A small contrastive image-text model, trained from scratch.
Training: 6300 steps, batches of 128.
Rows from block 11 of the image encoder of a small contrastive image-text model, named by matrix and row number. Rows with one number within an expert belong to one neuron, the router's apart. Each number is 200 + 40 x the weight over its row's rms, rounded and kept within 0 to 999. All counts start at 0.
After each expert's rows are labels from the 100 images, of 14976, where the router gives the expert most weight on average: "top examples" is what is common among them. Only what is clearly more common there than usual is listed. The data: regions of photos with short descriptions (Visual Genome).
# router: router (encoder.blocks.11.mlp.router.weight, 8x192, trained with AdamW), inputs 144-191
# up: expert up (encoder.blocks.11.mlp.up, 8x96x192), inputs 144-191
# down: expert down (encoder.blocks.11.mlp.down, 8x192x96, transposed), outputs 144-191

# expert 0
router.0,219,257,168,209,136,178,222,164,205,181,206,156,124,252,226,251,221,234,131,209,185,150,229,218,170,203,242,234,132,178,234,244,190,212,215,234,197,142,210,164,209,235,222,195,211,266,216,186
up.0,230,263,197,211,248,219,211,196,233,206,149,225,144,282,267,225,190,300,287,250,270,230,62,269,226,225,162,231,235,225,187,177,217,162,201,191,195,214,205,164,210,206,255,211,238,209,208,162
down.0,244,61,267,212,177,224,138,201,287,134,210,215,241,229,108,226,144,239,250,208,242,194,178,143,194,183,209,138,218,224,184,180,159,215,201,244,200,237,162,168,180,255,169,184,160,219,235,291
up.1,210,136,150,221,216,198,159,235,281,198,267,145,156,267,255,217,178,259,166,158,194,260,253,251,168,189,263,193,219,208,258,192,193,85,140,193,197,165,180,216,162,240,236,181,205,238,187,111
down.1,174,194,177,189,227,196,227,245,303,180,165,163,145,240,255,264,180,234,218,134,292,233,144,217,201,175,262,89,243,248,204,91,201,180,201,221,165,214,287,114,212,279,165,215,156,227,150,180
up.2,203,164,188,177,148,219,157,228,169,182,292,148,237,233,207,238,247,194,168,230,199,218,219,206,263,191,268,245,195,212,145,170,168,269,250,149,240,197,188,228,232,241,216,247,164,237,190,228
down.2,243,227,165,100,180,186,250,200,231,213,243,235,248,222,226,195,227,182,119,277,237,195,101,200,272,174,262,119,207,222,183,194,158,243,150,242,143,196,185,236,170,202,165,165,130,190,227,192
up.3,195,222,276,277,273,168,212,228,208,168,241,198,200,250,149,241,284,178,166,175,291,222,187,212,142,193,155,186,139,230,211,175,282,82,230,188,273,180,230,193,203,217,161,177,224,171,185,195
down.3,148,168,290,253,150,230,211,227,220,229,211,177,190,210,188,171,137,256,212,150,178,166,194,208,142,176,179,179,173,208,231,190,107,278,168,141,216,169,215,275,163,205,176,257,172,179,236,164
up.4,117,222,179,116,172,210,190,251,146,184,159,169,175,190,240,225,252,199,230,126,175,140,197,217,244,151,226,128,233,212,197,147,247,216,235,132,217,183,197,125,221,234,182,223,172,166,203,211
down.4,189,212,249,180,208,156,268,174,194,153,264,235,238,177,235,185,217,188,198,224,179,199,233,251,232,160,233,238,178,183,178,164,190,181,176,206,267,284,141,207,176,198,225,188,138,176,211,204
up.5,201,149,228,189,167,222,275,120,192,132,248,142,147,179,230,194,176,181,227,170,189,228,231,237,176,202,181,216,219,215,202,207,237,202,197,176,184,155,213,215,225,235,293,233,223,197,176,182
down.5,215,255,205,223,171,240,237,165,148,156,166,175,214,238,217,187,249,268,202,150,120,216,216,213,164,142,188,207,196,142,180,253,158,175,275,249,152,179,264,165,204,211,114,142,224,200,172,200
up.6,223,199,173,179,168,243,173,220,195,254,175,212,192,211,186,179,188,206,206,238,169,173,130,209,266,190,190,175,189,103,241,251,193,255,110,271,206,207,308,174,194,108,174,219,240,209,176,203
down.6,254,210,152,208,251,146,161,205,262,162,129,169,184,206,232,222,243,278,205,265,200,226,190,185,213,300,205,290,220,218,168,203,163,154,124,245,164,185,240,186,213,230,263,147,158,231,180,212
up.7,208,269,209,137,203,229,197,131,280,235,220,171,178,201,186,200,184,169,192,265,203,197,150,164,183,234,157,182,200,227,189,245,210,227,154,148,207,134,156,144,219,302,190,201,183,248,173,206
down.7,230,167,232,182,230,115,187,237,204,241,213,176,209,158,176,141,166,201,197,299,121,155,152,196,221,142,156,195,162,227,181,217,270,201,214,160,171,171,138,145,192,154,170,250,220,159,162,250
up.8,200,216,143,230,184,218,197,260,284,188,213,213,230,104,179,257,202,267,117,214,223,105,217,179,139,103,137,172,195,199,276,184,235,190,216,176,259,166,128,233,209,214,141,258,211,219,132,129
down.8,172,196,216,226,197,148,179,209,207,200,256,200,94,162,169,209,196,219,206,158,94,176,178,236,183,242,214,227,178,227,218,247,153,210,177,216,231,183,237,223,130,174,238,186,162,203,219,190
up.9,231,193,194,187,237,141,277,259,178,185,227,248,211,185,210,169,214,207,205,195,131,264,164,217,254,189,203,232,164,234,201,244,237,315,221,143,229,159,187,226,224,112,146,257,247,151,218,157
down.9,256,244,176,200,205,162,157,124,199,256,197,180,192,169,167,227,149,194,257,232,227,257,293,181,200,173,173,243,219,239,183,257,202,208,126,205,220,152,219,237,202,257,255,224,200,183,136,213
top examples: text has "sky"; text has "blue"; text has "clouds"; text has "white"

# expert 7
router.7,177,242,173,160,227,173,260,194,202,231,221,268,255,162,201,202,193,183,259,119,229,295,241,160,238,187,257,181,220,204,261,185,142,266,122,232,185,242,243,165,224,186,201,134,262,168,258,189
up.0,234,170,169,188,144,154,148,268,222,211,234,263,185,200,194,173,270,218,247,191,165,199,135,233,151,215,211,123,271,178,238,173,152,235,283,225,266,171,242,303,151,244,157,204,243,229,160,225
down.0,151,163,128,193,169,220,192,264,108,135,271,161,222,206,195,202,181,149,205,191,59,215,216,231,273,219,67,199,186,226,193,285,299,191,168,285,169,247,212,133,224,229,175,187,149,218,214,239
up.1,238,193,220,169,194,229,164,214,188,149,212,216,173,145,174,258,197,227,167,183,221,129,184,233,207,253,211,216,206,243,150,229,193,131,190,226,203,211,234,195,209,198,217,233,124,118,202,186
down.1,190,154,189,209,220,188,156,217,234,145,192,189,176,212,191,191,135,155,189,240,183,245,180,193,251,207,101,264,204,251,146,218,255,194,168,205,153,159,99,216,238,154,259,214,157,162,201,228
up.2,207,169,184,171,163,186,127,238,195,163,288,182,255,240,204,198,244,208,129,147,201,229,218,202,101,195,209,197,153,153,264,260,247,194,205,265,223,117,241,167,163,226,261,236,153,173,221,155
down.2,249,219,193,206,171,242,195,248,227,208,241,229,269,138,183,238,242,119,248,240,165,190,189,157,183,139,168,280,131,150,257,188,282,222,207,146,187,222,253,178,232,244,185,224,200,191,193,236
up.3,237,193,206,223,218,160,206,153,240,213,205,212,165,183,197,178,188,250,172,223,233,283,267,197,154,228,237,201,183,220,262,242,265,265,220,190,259,157,128,186,189,265,225,138,197,259,212,249
down.3,222,177,230,211,224,216,169,179,190,233,166,223,324,133,253,166,177,237,206,146,220,111,281,148,192,212,221,231,206,228,209,300,204,162,214,132,238,115,218,185,227,219,173,219,147,234,223,217
up.4,187,231,214,200,201,203,164,199,176,219,306,208,171,187,220,171,337,165,226,225,192,200,150,181,154,216,195,219,182,181,188,138,254,187,196,189,224,146,233,216,160,153,228,173,88,300,247,241
down.4,179,253,179,184,219,192,222,246,222,169,275,165,213,193,219,230,184,210,158,172,136,162,178,158,244,257,176,199,207,202,198,179,175,205,205,106,192,193,205,187,164,174,188,176,188,168,163,203
up.5,160,184,124,110,193,140,197,140,214,288,200,172,216,183,204,176,249,148,253,263,168,188,182,201,154,217,215,214,122,156,222,212,177,96,215,196,194,241,195,215,143,264,198,218,163,216,156,146
down.5,177,208,195,230,160,265,190,207,223,213,213,259,201,252,196,207,197,232,137,148,206,181,179,224,193,148,206,163,206,154,156,162,163,138,228,193,219,202,156,204,223,250,266,111,174,231,213,189
up.6,308,139,183,195,200,205,183,175,144,216,93,211,197,226,226,265,227,239,167,213,118,214,205,305,133,168,258,134,198,185,215,235,157,234,261,224,187,234,108,160,187,256,189,178,154,237,185,199
down.6,273,264,184,164,213,251,167,196,227,155,123,199,125,236,199,244,218,231,192,186,143,247,187,262,159,205,274,212,211,207,135,133,171,230,160,195,131,223,233,157,243,222,167,214,159,247,202,240
up.7,171,199,228,184,210,252,137,277,163,189,204,199,214,210,133,184,205,161,115,172,173,181,193,214,153,227,225,216,220,198,223,87,215,181,185,230,304,244,231,154,203,243,174,150,224,173,182,228
down.7,197,240,215,199,205,165,276,162,274,204,175,202,188,247,139,142,240,222,205,238,184,254,220,184,176,172,171,208,215,274,161,188,223,156,179,190,257,135,191,180,239,92,189,189,275,180,262,337
up.8,210,252,178,179,215,248,222,163,243,184,154,238,151,190,200,162,195,198,228,175,261,200,217,187,247,202,163,18,195,165,159,165,117,220,242,246,179,204,194,200,165,196,150,194,157,238,172,197
down.8,178,223,159,198,189,182,242,148,183,238,191,200,188,217,169,174,180,179,272,176,193,139,138,216,146,254,130,159,176,240,120,216,174,205,243,127,205,190,217,173,226,175,139,146,170,181,204,213
up.9,210,194,215,248,212,175,250,233,96,207,264,289,139,177,162,146,202,156,112,212,240,159,247,160,229,198,201,203,154,157,232,154,219,214,200,181,189,231,242,146,149,186,270,231,219,191,178,235
down.9,256,165,230,126,230,174,243,191,167,207,241,212,170,178,256,195,265,193,167,255,145,239,166,205,218,190,200,148,197,182,195,237,201,176,231,88,156,132,188,247,162,180,261,214,253,231,204,155
top examples: text has "zebra"

# expert 5
router.5,238,230,158,196,232,218,144,226,214,248,161,169,220,287,251,170,200,218,245,250,225,169,220,139,235,142,232,199,220,142,227,275,226,198,277,168,220,224,186,186,157,192,200,189,143,178,187,208
up.0,225,142,234,252,256,218,180,144,242,253,161,145,178,207,287,176,119,251,197,215,123,159,169,239,187,173,140,224,138,229,158,166,131,188,181,216,219,207,240,142,141,215,246,178,175,178,233,190
down.0,233,151,146,237,227,182,235,166,247,225,229,204,140,161,215,104,198,212,164,165,190,201,192,249,216,166,132,156,145,112,228,217,170,258,208,173,177,260,182,216,222,243,195,209,181,206,168,252
up.1,234,200,213,208,222,187,238,206,99,220,172,198,199,256,195,188,126,186,188,264,212,143,194,166,197,149,160,146,250,190,228,222,234,174,154,219,217,223,161,231,194,227,152,201,133,218,198,173
down.1,154,186,297,175,196,226,248,188,214,161,142,146,176,250,257,199,175,256,100,205,219,180,159,251,153,166,221,216,135,171,151,164,164,227,180,232,190,206,251,181,219,133,188,283,175,197,304,189
up.2,258,216,231,266,195,221,192,178,106,168,228,206,179,268,162,231,248,221,132,188,290,242,233,221,239,226,250,185,210,241,197,273,267,218,197,246,161,150,184,205,180,165,235,226,223,235,216,278
down.2,155,259,202,190,154,192,231,204,193,211,200,213,235,249,164,200,164,216,231,196,243,192,201,157,216,69,197,182,223,224,217,273,242,190,211,231,259,175,250,159,179,201,243,227,223,233,202,193
up.3,167,171,245,250,129,184,191,154,174,176,201,188,212,227,274,172,173,188,256,250,230,190,136,211,201,254,169,154,172,95,223,248,215,230,155,250,171,210,235,149,200,186,164,226,187,217,229,214
down.3,178,179,201,185,219,183,208,189,214,220,144,131,184,274,211,167,168,180,185,234,115,225,138,272,222,257,164,235,184,150,194,202,240,267,191,145,130,295,244,153,244,220,208,212,166,160,189,236
up.4,256,171,183,204,179,178,223,140,212,210,187,243,157,190,154,213,170,139,214,214,224,183,222,265,203,219,216,228,163,119,207,226,270,215,226,245,208,253,199,177,200,170,268,254,165,184,192,141
down.4,151,162,166,185,177,196,193,183,246,174,158,192,105,193,158,206,218,135,164,127,210,184,180,201,284,215,224,210,216,187,189,229,162,263,219,239,166,237,162,209,245,205,159,177,219,238,168,203
up.5,212,198,230,187,210,175,197,221,177,181,267,198,244,176,214,211,210,233,185,256,159,220,268,175,248,216,207,263,190,286,218,150,233,144,188,149,154,203,231,215,269,209,254,165,258,87,244,259
down.5,207,190,256,250,188,227,222,198,302,234,141,222,115,172,230,252,191,158,198,166,223,228,163,194,181,130,262,233,166,274,270,269,225,161,283,165,179,267,106,217,170,275,207,235,174,136,185,199
up.6,158,135,130,174,193,241,171,232,203,223,245,225,207,195,242,164,198,109,132,146,198,231,118,187,203,176,201,173,199,150,160,200,232,203,220,212,232,210,231,199,225,174,197,189,203,182,169,141
down.6,149,203,194,264,281,149,204,281,214,242,231,212,168,213,170,211,135,157,211,191,276,205,198,304,162,229,209,152,214,191,192,191,236,204,135,253,257,184,235,215,261,219,262,161,211,190,196,137
up.7,175,163,248,159,189,226,222,198,161,97,274,201,238,216,245,220,208,255,212,106,270,208,165,196,219,170,145,194,204,219,236,231,227,147,236,209,214,234,168,198,153,154,253,178,171,233,218,158
down.7,198,286,209,221,197,209,189,282,227,164,157,155,234,200,225,186,246,244,251,182,173,172,167,123,247,263,193,222,215,233,224,128,185,204,173,196,210,253,207,177,234,187,221,147,139,202,219,242
up.8,176,205,233,173,177,194,229,221,292,292,191,110,223,260,251,189,140,166,265,213,153,145,217,189,185,258,174,240,178,218,178,148,199,164,196,234,223,280,264,289,236,183,199,202,159,150,231,298
down.8,167,170,203,154,243,146,207,188,212,280,216,235,150,195,241,178,202,127,153,244,179,243,173,203,188,178,266,188,187,161,196,204,200,191,236,177,155,224,178,247,202,193,214,228,290,174,219,205
up.9,136,188,264,205,250,247,161,177,172,161,227,144,214,248,253,227,179,203,225,239,156,207,162,244,175,151,254,252,209,152,264,227,221,94,224,150,201,209,176,225,190,224,225,124,215,212,245,168
down.9,172,253,178,231,211,237,227,225,265,133,213,188,209,321,205,164,295,212,164,183,164,220,119,177,194,212,231,224,228,173,118,199,127,148,190,240,172,309,163,161,277,204,242,178,246,197,210,185
top examples: text has "man"

# expert 6
router.6,137,150,174,165,183,200,183,145,170,180,191,287,257,173,207,163,202,205,203,215,111,221,230,200,226,217,200,266,171,235,127,238,143,196,104,147,168,211,224,186,254,134,189,212,273,231,248,160
up.0,249,200,186,249,205,233,187,178,166,179,241,185,162,192,226,208,101,150,253,213,208,196,218,161,186,231,212,145,263,175,235,181,129,228,224,199,245,220,204,238,209,193,241,148,185,190,190,283
down.0,136,154,183,111,176,190,231,176,241,211,217,221,137,239,146,217,165,157,249,206,261,244,154,176,163,147,197,187,204,191,186,201,208,256,270,142,263,290,97,218,235,212,181,252,204,155,261,149
up.1,261,221,175,212,168,193,240,201,231,194,252,128,206,227,175,131,183,159,236,185,167,226,200,193,195,222,202,229,201,186,156,220,167,280,205,220,184,227,206,203,178,167,233,158,192,248,167,258
down.1,175,230,191,227,243,145,220,186,219,186,175,100,243,230,215,154,183,175,227,202,224,224,192,154,206,204,212,142,203,246,180,237,162,216,208,202,151,210,260,182,204,169,115,195,153,282,173,209
up.2,236,221,172,161,221,217,194,199,167,153,205,199,198,147,275,191,170,224,170,214,147,218,257,269,175,174,209,132,238,244,239,220,161,158,189,214,251,246,146,174,235,239,116,121,173,143,224,231
down.2,199,213,228,237,212,279,238,224,171,146,163,154,152,275,199,195,250,157,216,179,208,159,242,245,180,190,184,206,176,190,191,210,150,161,209,251,114,296,201,132,186,184,140,179,172,145,189,200
up.3,176,190,272,131,152,210,195,192,164,281,176,211,181,189,182,213,218,186,184,161,183,150,237,337,172,212,201,179,164,152,202,204,250,224,165,190,231,223,206,168,158,194,194,191,230,134,196,206
down.3,190,192,192,278,215,225,235,172,179,185,205,179,198,177,221,232,232,186,179,133,236,213,161,194,223,176,172,183,179,242,172,163,186,231,201,197,164,89,210,173,286,203,193,160,231,133,163,166
up.4,161,174,157,207,227,258,192,154,173,211,225,253,193,260,171,246,218,215,132,205,214,201,215,199,286,131,238,231,221,136,164,264,176,220,146,238,193,169,201,251,289,206,124,208,252,222,122,252
down.4,122,269,168,165,177,160,244,188,192,129,213,240,191,185,183,197,263,150,158,183,219,222,126,264,188,208,255,215,231,199,194,150,200,243,134,286,231,198,226,253,216,189,94,261,150,219,137,161
up.5,186,261,179,272,193,225,197,180,157,172,214,286,257,226,236,129,139,81,182,253,254,262,250,176,251,219,256,148,177,228,235,161,147,176,203,184,173,161,160,193,203,259,114,200,221,161,252,176
down.5,147,226,236,201,241,220,190,163,225,211,219,251,224,166,239,153,250,204,143,131,298,233,181,157,162,181,258,173,210,131,181,168,229,164,267,190,252,238,184,68,167,185,175,177,223,193,154,227
up.6,224,172,183,261,272,197,202,141,202,180,239,212,212,141,202,179,163,194,196,265,164,199,197,233,194,201,161,184,202,192,189,169,205,177,218,226,183,135,183,165,146,188,188,205,228,292,148,207
down.6,141,204,152,238,173,202,117,219,224,205,173,216,264,192,230,242,195,147,264,269,187,183,235,279,227,267,168,144,176,217,106,219,172,207,154,247,198,208,166,141,139,134,257,195,215,204,200,170
up.7,311,196,206,150,161,204,255,218,207,252,234,160,162,203,181,267,123,189,173,220,215,207,157,252,170,223,241,207,148,143,168,190,258,218,242,263,209,195,195,196,204,216,135,191,214,163,181,171
down.7,238,135,203,209,231,225,190,180,198,283,180,178,211,251,281,154,223,193,121,269,135,179,151,143,236,258,226,242,188,196,267,204,228,276,160,157,241,169,273,244,173,147,220,212,173,192,180,211
up.8,157,160,151,186,190,204,190,174,197,200,133,233,258,169,159,153,141,210,189,188,197,185,235,147,203,183,236,206,140,202,200,265,187,153,158,248,156,171,181,149,211,208,210,275,224,86,193,206
down.8,157,195,170,153,251,188,189,160,131,118,207,142,219,89,194,203,212,239,203,204,185,176,234,210,247,254,202,193,250,181,192,240,226,122,239,117,200,234,263,233,231,215,259,218,220,137,198,199
up.9,213,212,144,192,185,230,157,171,276,120,301,202,214,191,234,200,196,162,226,161,238,227,182,196,137,116,164,194,206,251,224,191,114,208,169,145,205,309,176,198,270,230,180,177,241,245,136,162
down.9,180,162,212,194,230,213,193,204,205,237,112,206,243,146,238,193,166,160,175,228,133,221,206,84,186,240,142,169,198,230,182,238,199,186,169,168,141,203,177,285,241,155,174,174,253,122,154,136
top examples: text has "sign"; text has "red"

# expert 1
router.1,145,270,268,129,251,194,169,219,196,219,174,216,249,201,226,179,180,265,136,235,254,217,125,176,171,205,175,211,189,198,223,158,267,131,276,173,249,223,163,143,225,157,153,147,138,129,220,254
up.0,180,184,241,153,204,150,170,198,242,254,227,180,123,226,150,182,226,267,233,224,185,199,219,177,176,199,161,206,86,145,152,205,196,247,205,129,157,184,197,138,178,269,266,228,224,232,193,197
down.0,235,165,241,157,210,223,175,190,223,195,220,255,179,259,170,230,127,220,204,204,239,195,170,216,221,249,141,199,112,127,223,231,245,221,166,241,224,226,157,101,194,192,182,186,155,213,235,233
up.1,166,224,107,216,187,159,228,191,123,208,232,216,181,167,180,201,178,210,235,203,177,207,215,276,141,221,188,231,206,152,311,191,211,185,226,228,242,213,224,174,139,227,214,178,191,195,172,187
down.1,158,161,176,212,220,257,177,161,281,219,146,204,194,184,208,207,225,284,228,164,129,166,220,225,189,158,174,221,251,227,154,147,154,223,283,212,255,174,161,167,230,168,208,220,271,182,270,181
up.2,196,172,254,143,196,173,257,192,228,234,179,133,181,198,152,236,161,248,219,245,203,193,208,200,284,205,228,204,261,233,199,204,198,157,238,203,235,237,153,280,168,172,185,143,202,237,155,156
down.2,239,280,184,210,225,128,203,175,207,240,217,148,196,265,169,187,214,181,221,167,127,232,174,206,267,221,149,212,208,171,205,159,198,205,168,176,167,133,207,237,209,145,271,171,213,200,166,268
up.3,201,259,281,277,224,168,210,202,275,192,221,214,224,193,192,213,198,149,202,172,250,173,129,254,206,221,245,177,151,185,167,158,164,178,153,253,173,181,182,243,157,227,215,207,207,205,196,262
down.3,191,193,219,185,173,298,211,99,216,186,213,287,248,201,233,195,158,226,220,237,215,247,191,155,134,158,252,156,145,275,192,200,160,219,152,238,272,191,155,157,201,221,238,232,134,247,111,192
up.4,235,236,82,227,152,197,135,183,251,194,166,148,246,175,136,189,205,172,269,157,207,233,202,190,216,292,209,217,229,227,279,220,205,204,153,207,202,199,133,178,224,189,246,206,251,170,248,153
down.4,200,146,115,244,163,186,271,196,208,158,239,237,151,256,248,231,256,173,188,148,183,232,192,207,215,197,165,204,254,185,175,221,127,148,218,233,153,147,205,216,245,175,178,234,174,188,120,179
up.5,167,221,138,111,170,255,172,254,259,188,169,189,190,132,215,284,196,189,220,179,203,90,210,211,114,123,197,169,257,203,239,207,183,192,184,217,181,225,150,260,204,206,132,257,203,181,151,269
down.5,248,177,140,234,141,178,166,210,175,191,159,193,224,211,207,255,204,227,165,223,193,151,200,196,169,190,211,209,163,157,229,252,203,208,185,195,221,168,198,266,252,163,173,250,210,247,167,236
up.6,165,163,222,195,232,191,163,216,196,235,169,162,138,162,194,194,180,224,61,188,212,265,224,212,161,197,198,178,177,198,130,173,208,223,258,305,208,267,192,203,152,236,213,232,160,255,214,200
down.6,221,174,194,238,149,246,215,178,166,153,115,260,202,270,195,223,227,179,147,170,173,194,242,201,169,231,201,260,154,214,126,170,206,276,204,207,236,206,150,146,167,188,154,138,134,183,244,204
up.7,220,182,195,162,232,183,255,186,229,151,223,197,176,231,145,296,210,181,233,147,194,215,231,227,177,196,130,190,171,234,198,208,226,215,213,235,121,137,215,229,189,208,209,224,171,218,273,168
down.7,202,297,201,223,191,219,172,180,251,181,131,200,221,235,218,229,178,240,198,224,214,222,208,273,245,305,165,133,287,205,192,188,218,231,212,215,176,164,255,159,153,220,233,212,223,213,196,237
up.8,197,207,173,244,202,201,234,211,161,149,188,261,166,241,108,187,147,190,123,206,194,215,189,213,221,213,158,264,260,248,252,157,232,181,189,225,241,243,210,178,159,199,183,230,261,241,196,174
down.8,138,187,301,197,212,237,191,169,201,227,240,238,171,127,247,252,204,195,136,168,191,202,256,140,298,190,167,269,192,202,143,205,218,214,148,184,209,213,153,184,243,210,167,182,130,219,168,215
up.9,232,160,142,227,253,164,165,142,195,195,238,268,247,250,208,165,167,161,223,217,272,140,199,224,157,187,236,212,257,214,213,200,305,223,172,212,256,174,230,162,106,237,189,181,221,213,216,183
down.9,211,220,168,144,170,184,192,212,217,155,237,156,161,170,197,276,185,234,200,240,196,246,159,256,208,201,203,241,193,241,180,217,216,169,249,205,250,231,200,246,202,183,232,204,107,219,183,228
top examples: text has "motorcycle"

# expert 3
router.3,228,180,137,189,253,159,190,179,187,149,146,169,215,212,200,148,207,218,282,244,256,219,235,184,215,219,217,252,225,224,136,203,231,222,217,185,241,131,208,214,176,239,229,157,220,243,237,196
up.0,115,163,180,259,177,241,199,217,231,227,257,186,266,170,132,176,166,227,178,229,210,187,208,230,200,195,176,219,214,124,297,172,227,166,189,213,213,163,170,178,200,181,215,207,216,285,142,259
down.0,222,184,220,203,247,218,123,183,197,134,290,266,193,234,246,191,155,199,219,97,232,219,160,260,281,180,178,302,219,207,143,240,257,198,173,190,227,154,145,211,183,203,202,141,196,223,145,163
up.1,191,210,162,264,203,225,182,222,214,212,132,233,260,227,120,151,215,160,157,139,309,208,235,244,233,201,241,224,266,201,125,194,193,219,199,239,230,217,217,263,164,167,250,133,178,205,121,194
down.1,189,242,202,248,222,170,179,175,212,194,115,234,202,181,180,246,127,204,198,182,192,238,125,207,158,211,111,191,260,214,216,156,201,149,289,249,193,224,206,204,240,151,202,217,130,251,141,231
up.2,211,186,115,208,216,222,243,175,145,61,277,210,179,179,205,198,199,230,188,215,195,233,132,207,197,160,218,239,178,168,261,174,246,160,230,225,263,221,281,142,200,207,260,201,105,198,214,186
down.2,198,164,182,231,267,257,188,207,259,171,192,194,226,143,135,200,159,160,269,248,148,212,162,183,206,196,205,190,162,247,145,187,174,160,97,175,144,214,211,249,243,189,172,150,178,227,240,166
up.3,248,159,163,200,197,209,196,174,205,121,208,266,217,161,171,188,160,193,304,170,201,164,245,214,212,230,163,218,201,192,147,132,210,210,191,127,215,136,142,236,202,254,167,164,245,220,230,209
down.3,190,176,235,147,206,170,228,196,149,129,144,196,212,161,198,297,153,234,166,203,179,249,173,209,187,236,178,238,121,200,176,142,180,243,138,155,129,172,201,212,244,153,145,278,167,212,225,187
up.4,216,219,107,220,171,245,241,175,116,136,206,224,234,173,215,180,153,218,177,174,229,199,259,224,205,250,221,181,257,241,224,190,182,206,178,190,199,236,142,195,126,233,250,152,131,287,258,282
down.4,192,302,204,180,273,192,132,189,248,168,169,210,224,219,218,173,229,172,184,225,168,221,87,102,212,238,208,217,179,153,185,240,201,175,224,208,189,204,224,217,205,166,232,256,212,150,240,162
up.5,218,188,159,191,159,248,223,165,179,203,152,251,141,137,234,188,172,297,166,201,199,238,171,229,160,233,157,191,222,152,211,263,182,199,108,212,222,213,140,226,191,159,195,216,155,141,199,204
down.5,158,162,217,172,209,211,207,253,256,204,211,197,306,189,165,208,231,297,212,237,148,194,203,167,190,137,181,148,181,220,217,269,163,143,234,278,236,238,145,146,205,152,151,186,179,180,213,254
up.6,187,190,169,287,189,205,196,149,201,143,228,242,221,235,212,125,255,195,202,199,245,216,201,240,200,233,148,216,237,154,138,186,163,235,185,232,207,240,202,190,245,203,246,257,164,228,177,237
down.6,212,144,178,191,256,186,178,251,190,252,223,252,218,211,193,131,182,149,147,205,201,283,168,285,211,197,136,197,246,155,214,191,138,229,269,172,202,257,234,192,237,142,158,143,170,213,149,213
up.7,237,112,186,259,181,260,199,160,235,139,207,167,191,172,183,228,217,237,217,192,261,180,193,232,251,180,212,199,237,155,241,204,255,205,199,155,171,197,239,177,208,154,232,174,195,195,302,205
down.7,238,263,161,214,197,148,168,215,235,229,142,241,198,177,207,252,205,165,231,214,263,187,255,172,182,231,174,165,233,142,226,262,140,204,203,229,112,131,174,308,214,180,195,163,158,136,176,218
up.8,205,194,144,242,162,268,258,200,164,180,234,204,256,188,233,207,164,233,144,148,173,124,163,192,220,115,208,153,207,127,226,277,176,203,151,245,133,188,197,182,210,181,208,219,172,213,186,170
down.8,235,203,212,204,231,107,137,218,248,219,218,204,227,189,190,141,139,154,236,170,278,228,206,133,175,199,220,234,235,193,189,267,147,230,245,207,268,239,243,225,251,271,243,193,198,175,153,185
up.9,175,210,188,242,222,164,222,185,192,182,178,184,208,134,105,228,244,96,164,262,153,131,169,208,184,277,192,226,167,101,173,219,223,252,182,267,225,204,119,171,264,198,157,253,234,206,217,190
down.9,170,221,182,164,152,177,225,182,200,179,134,159,226,198,149,224,188,224,219,328,135,143,223,121,210,161,134,196,212,199,257,264,162,205,237,194,151,176,199,261,205,133,235,197,218,170,213,171
top examples: text has "green"; text has "grass"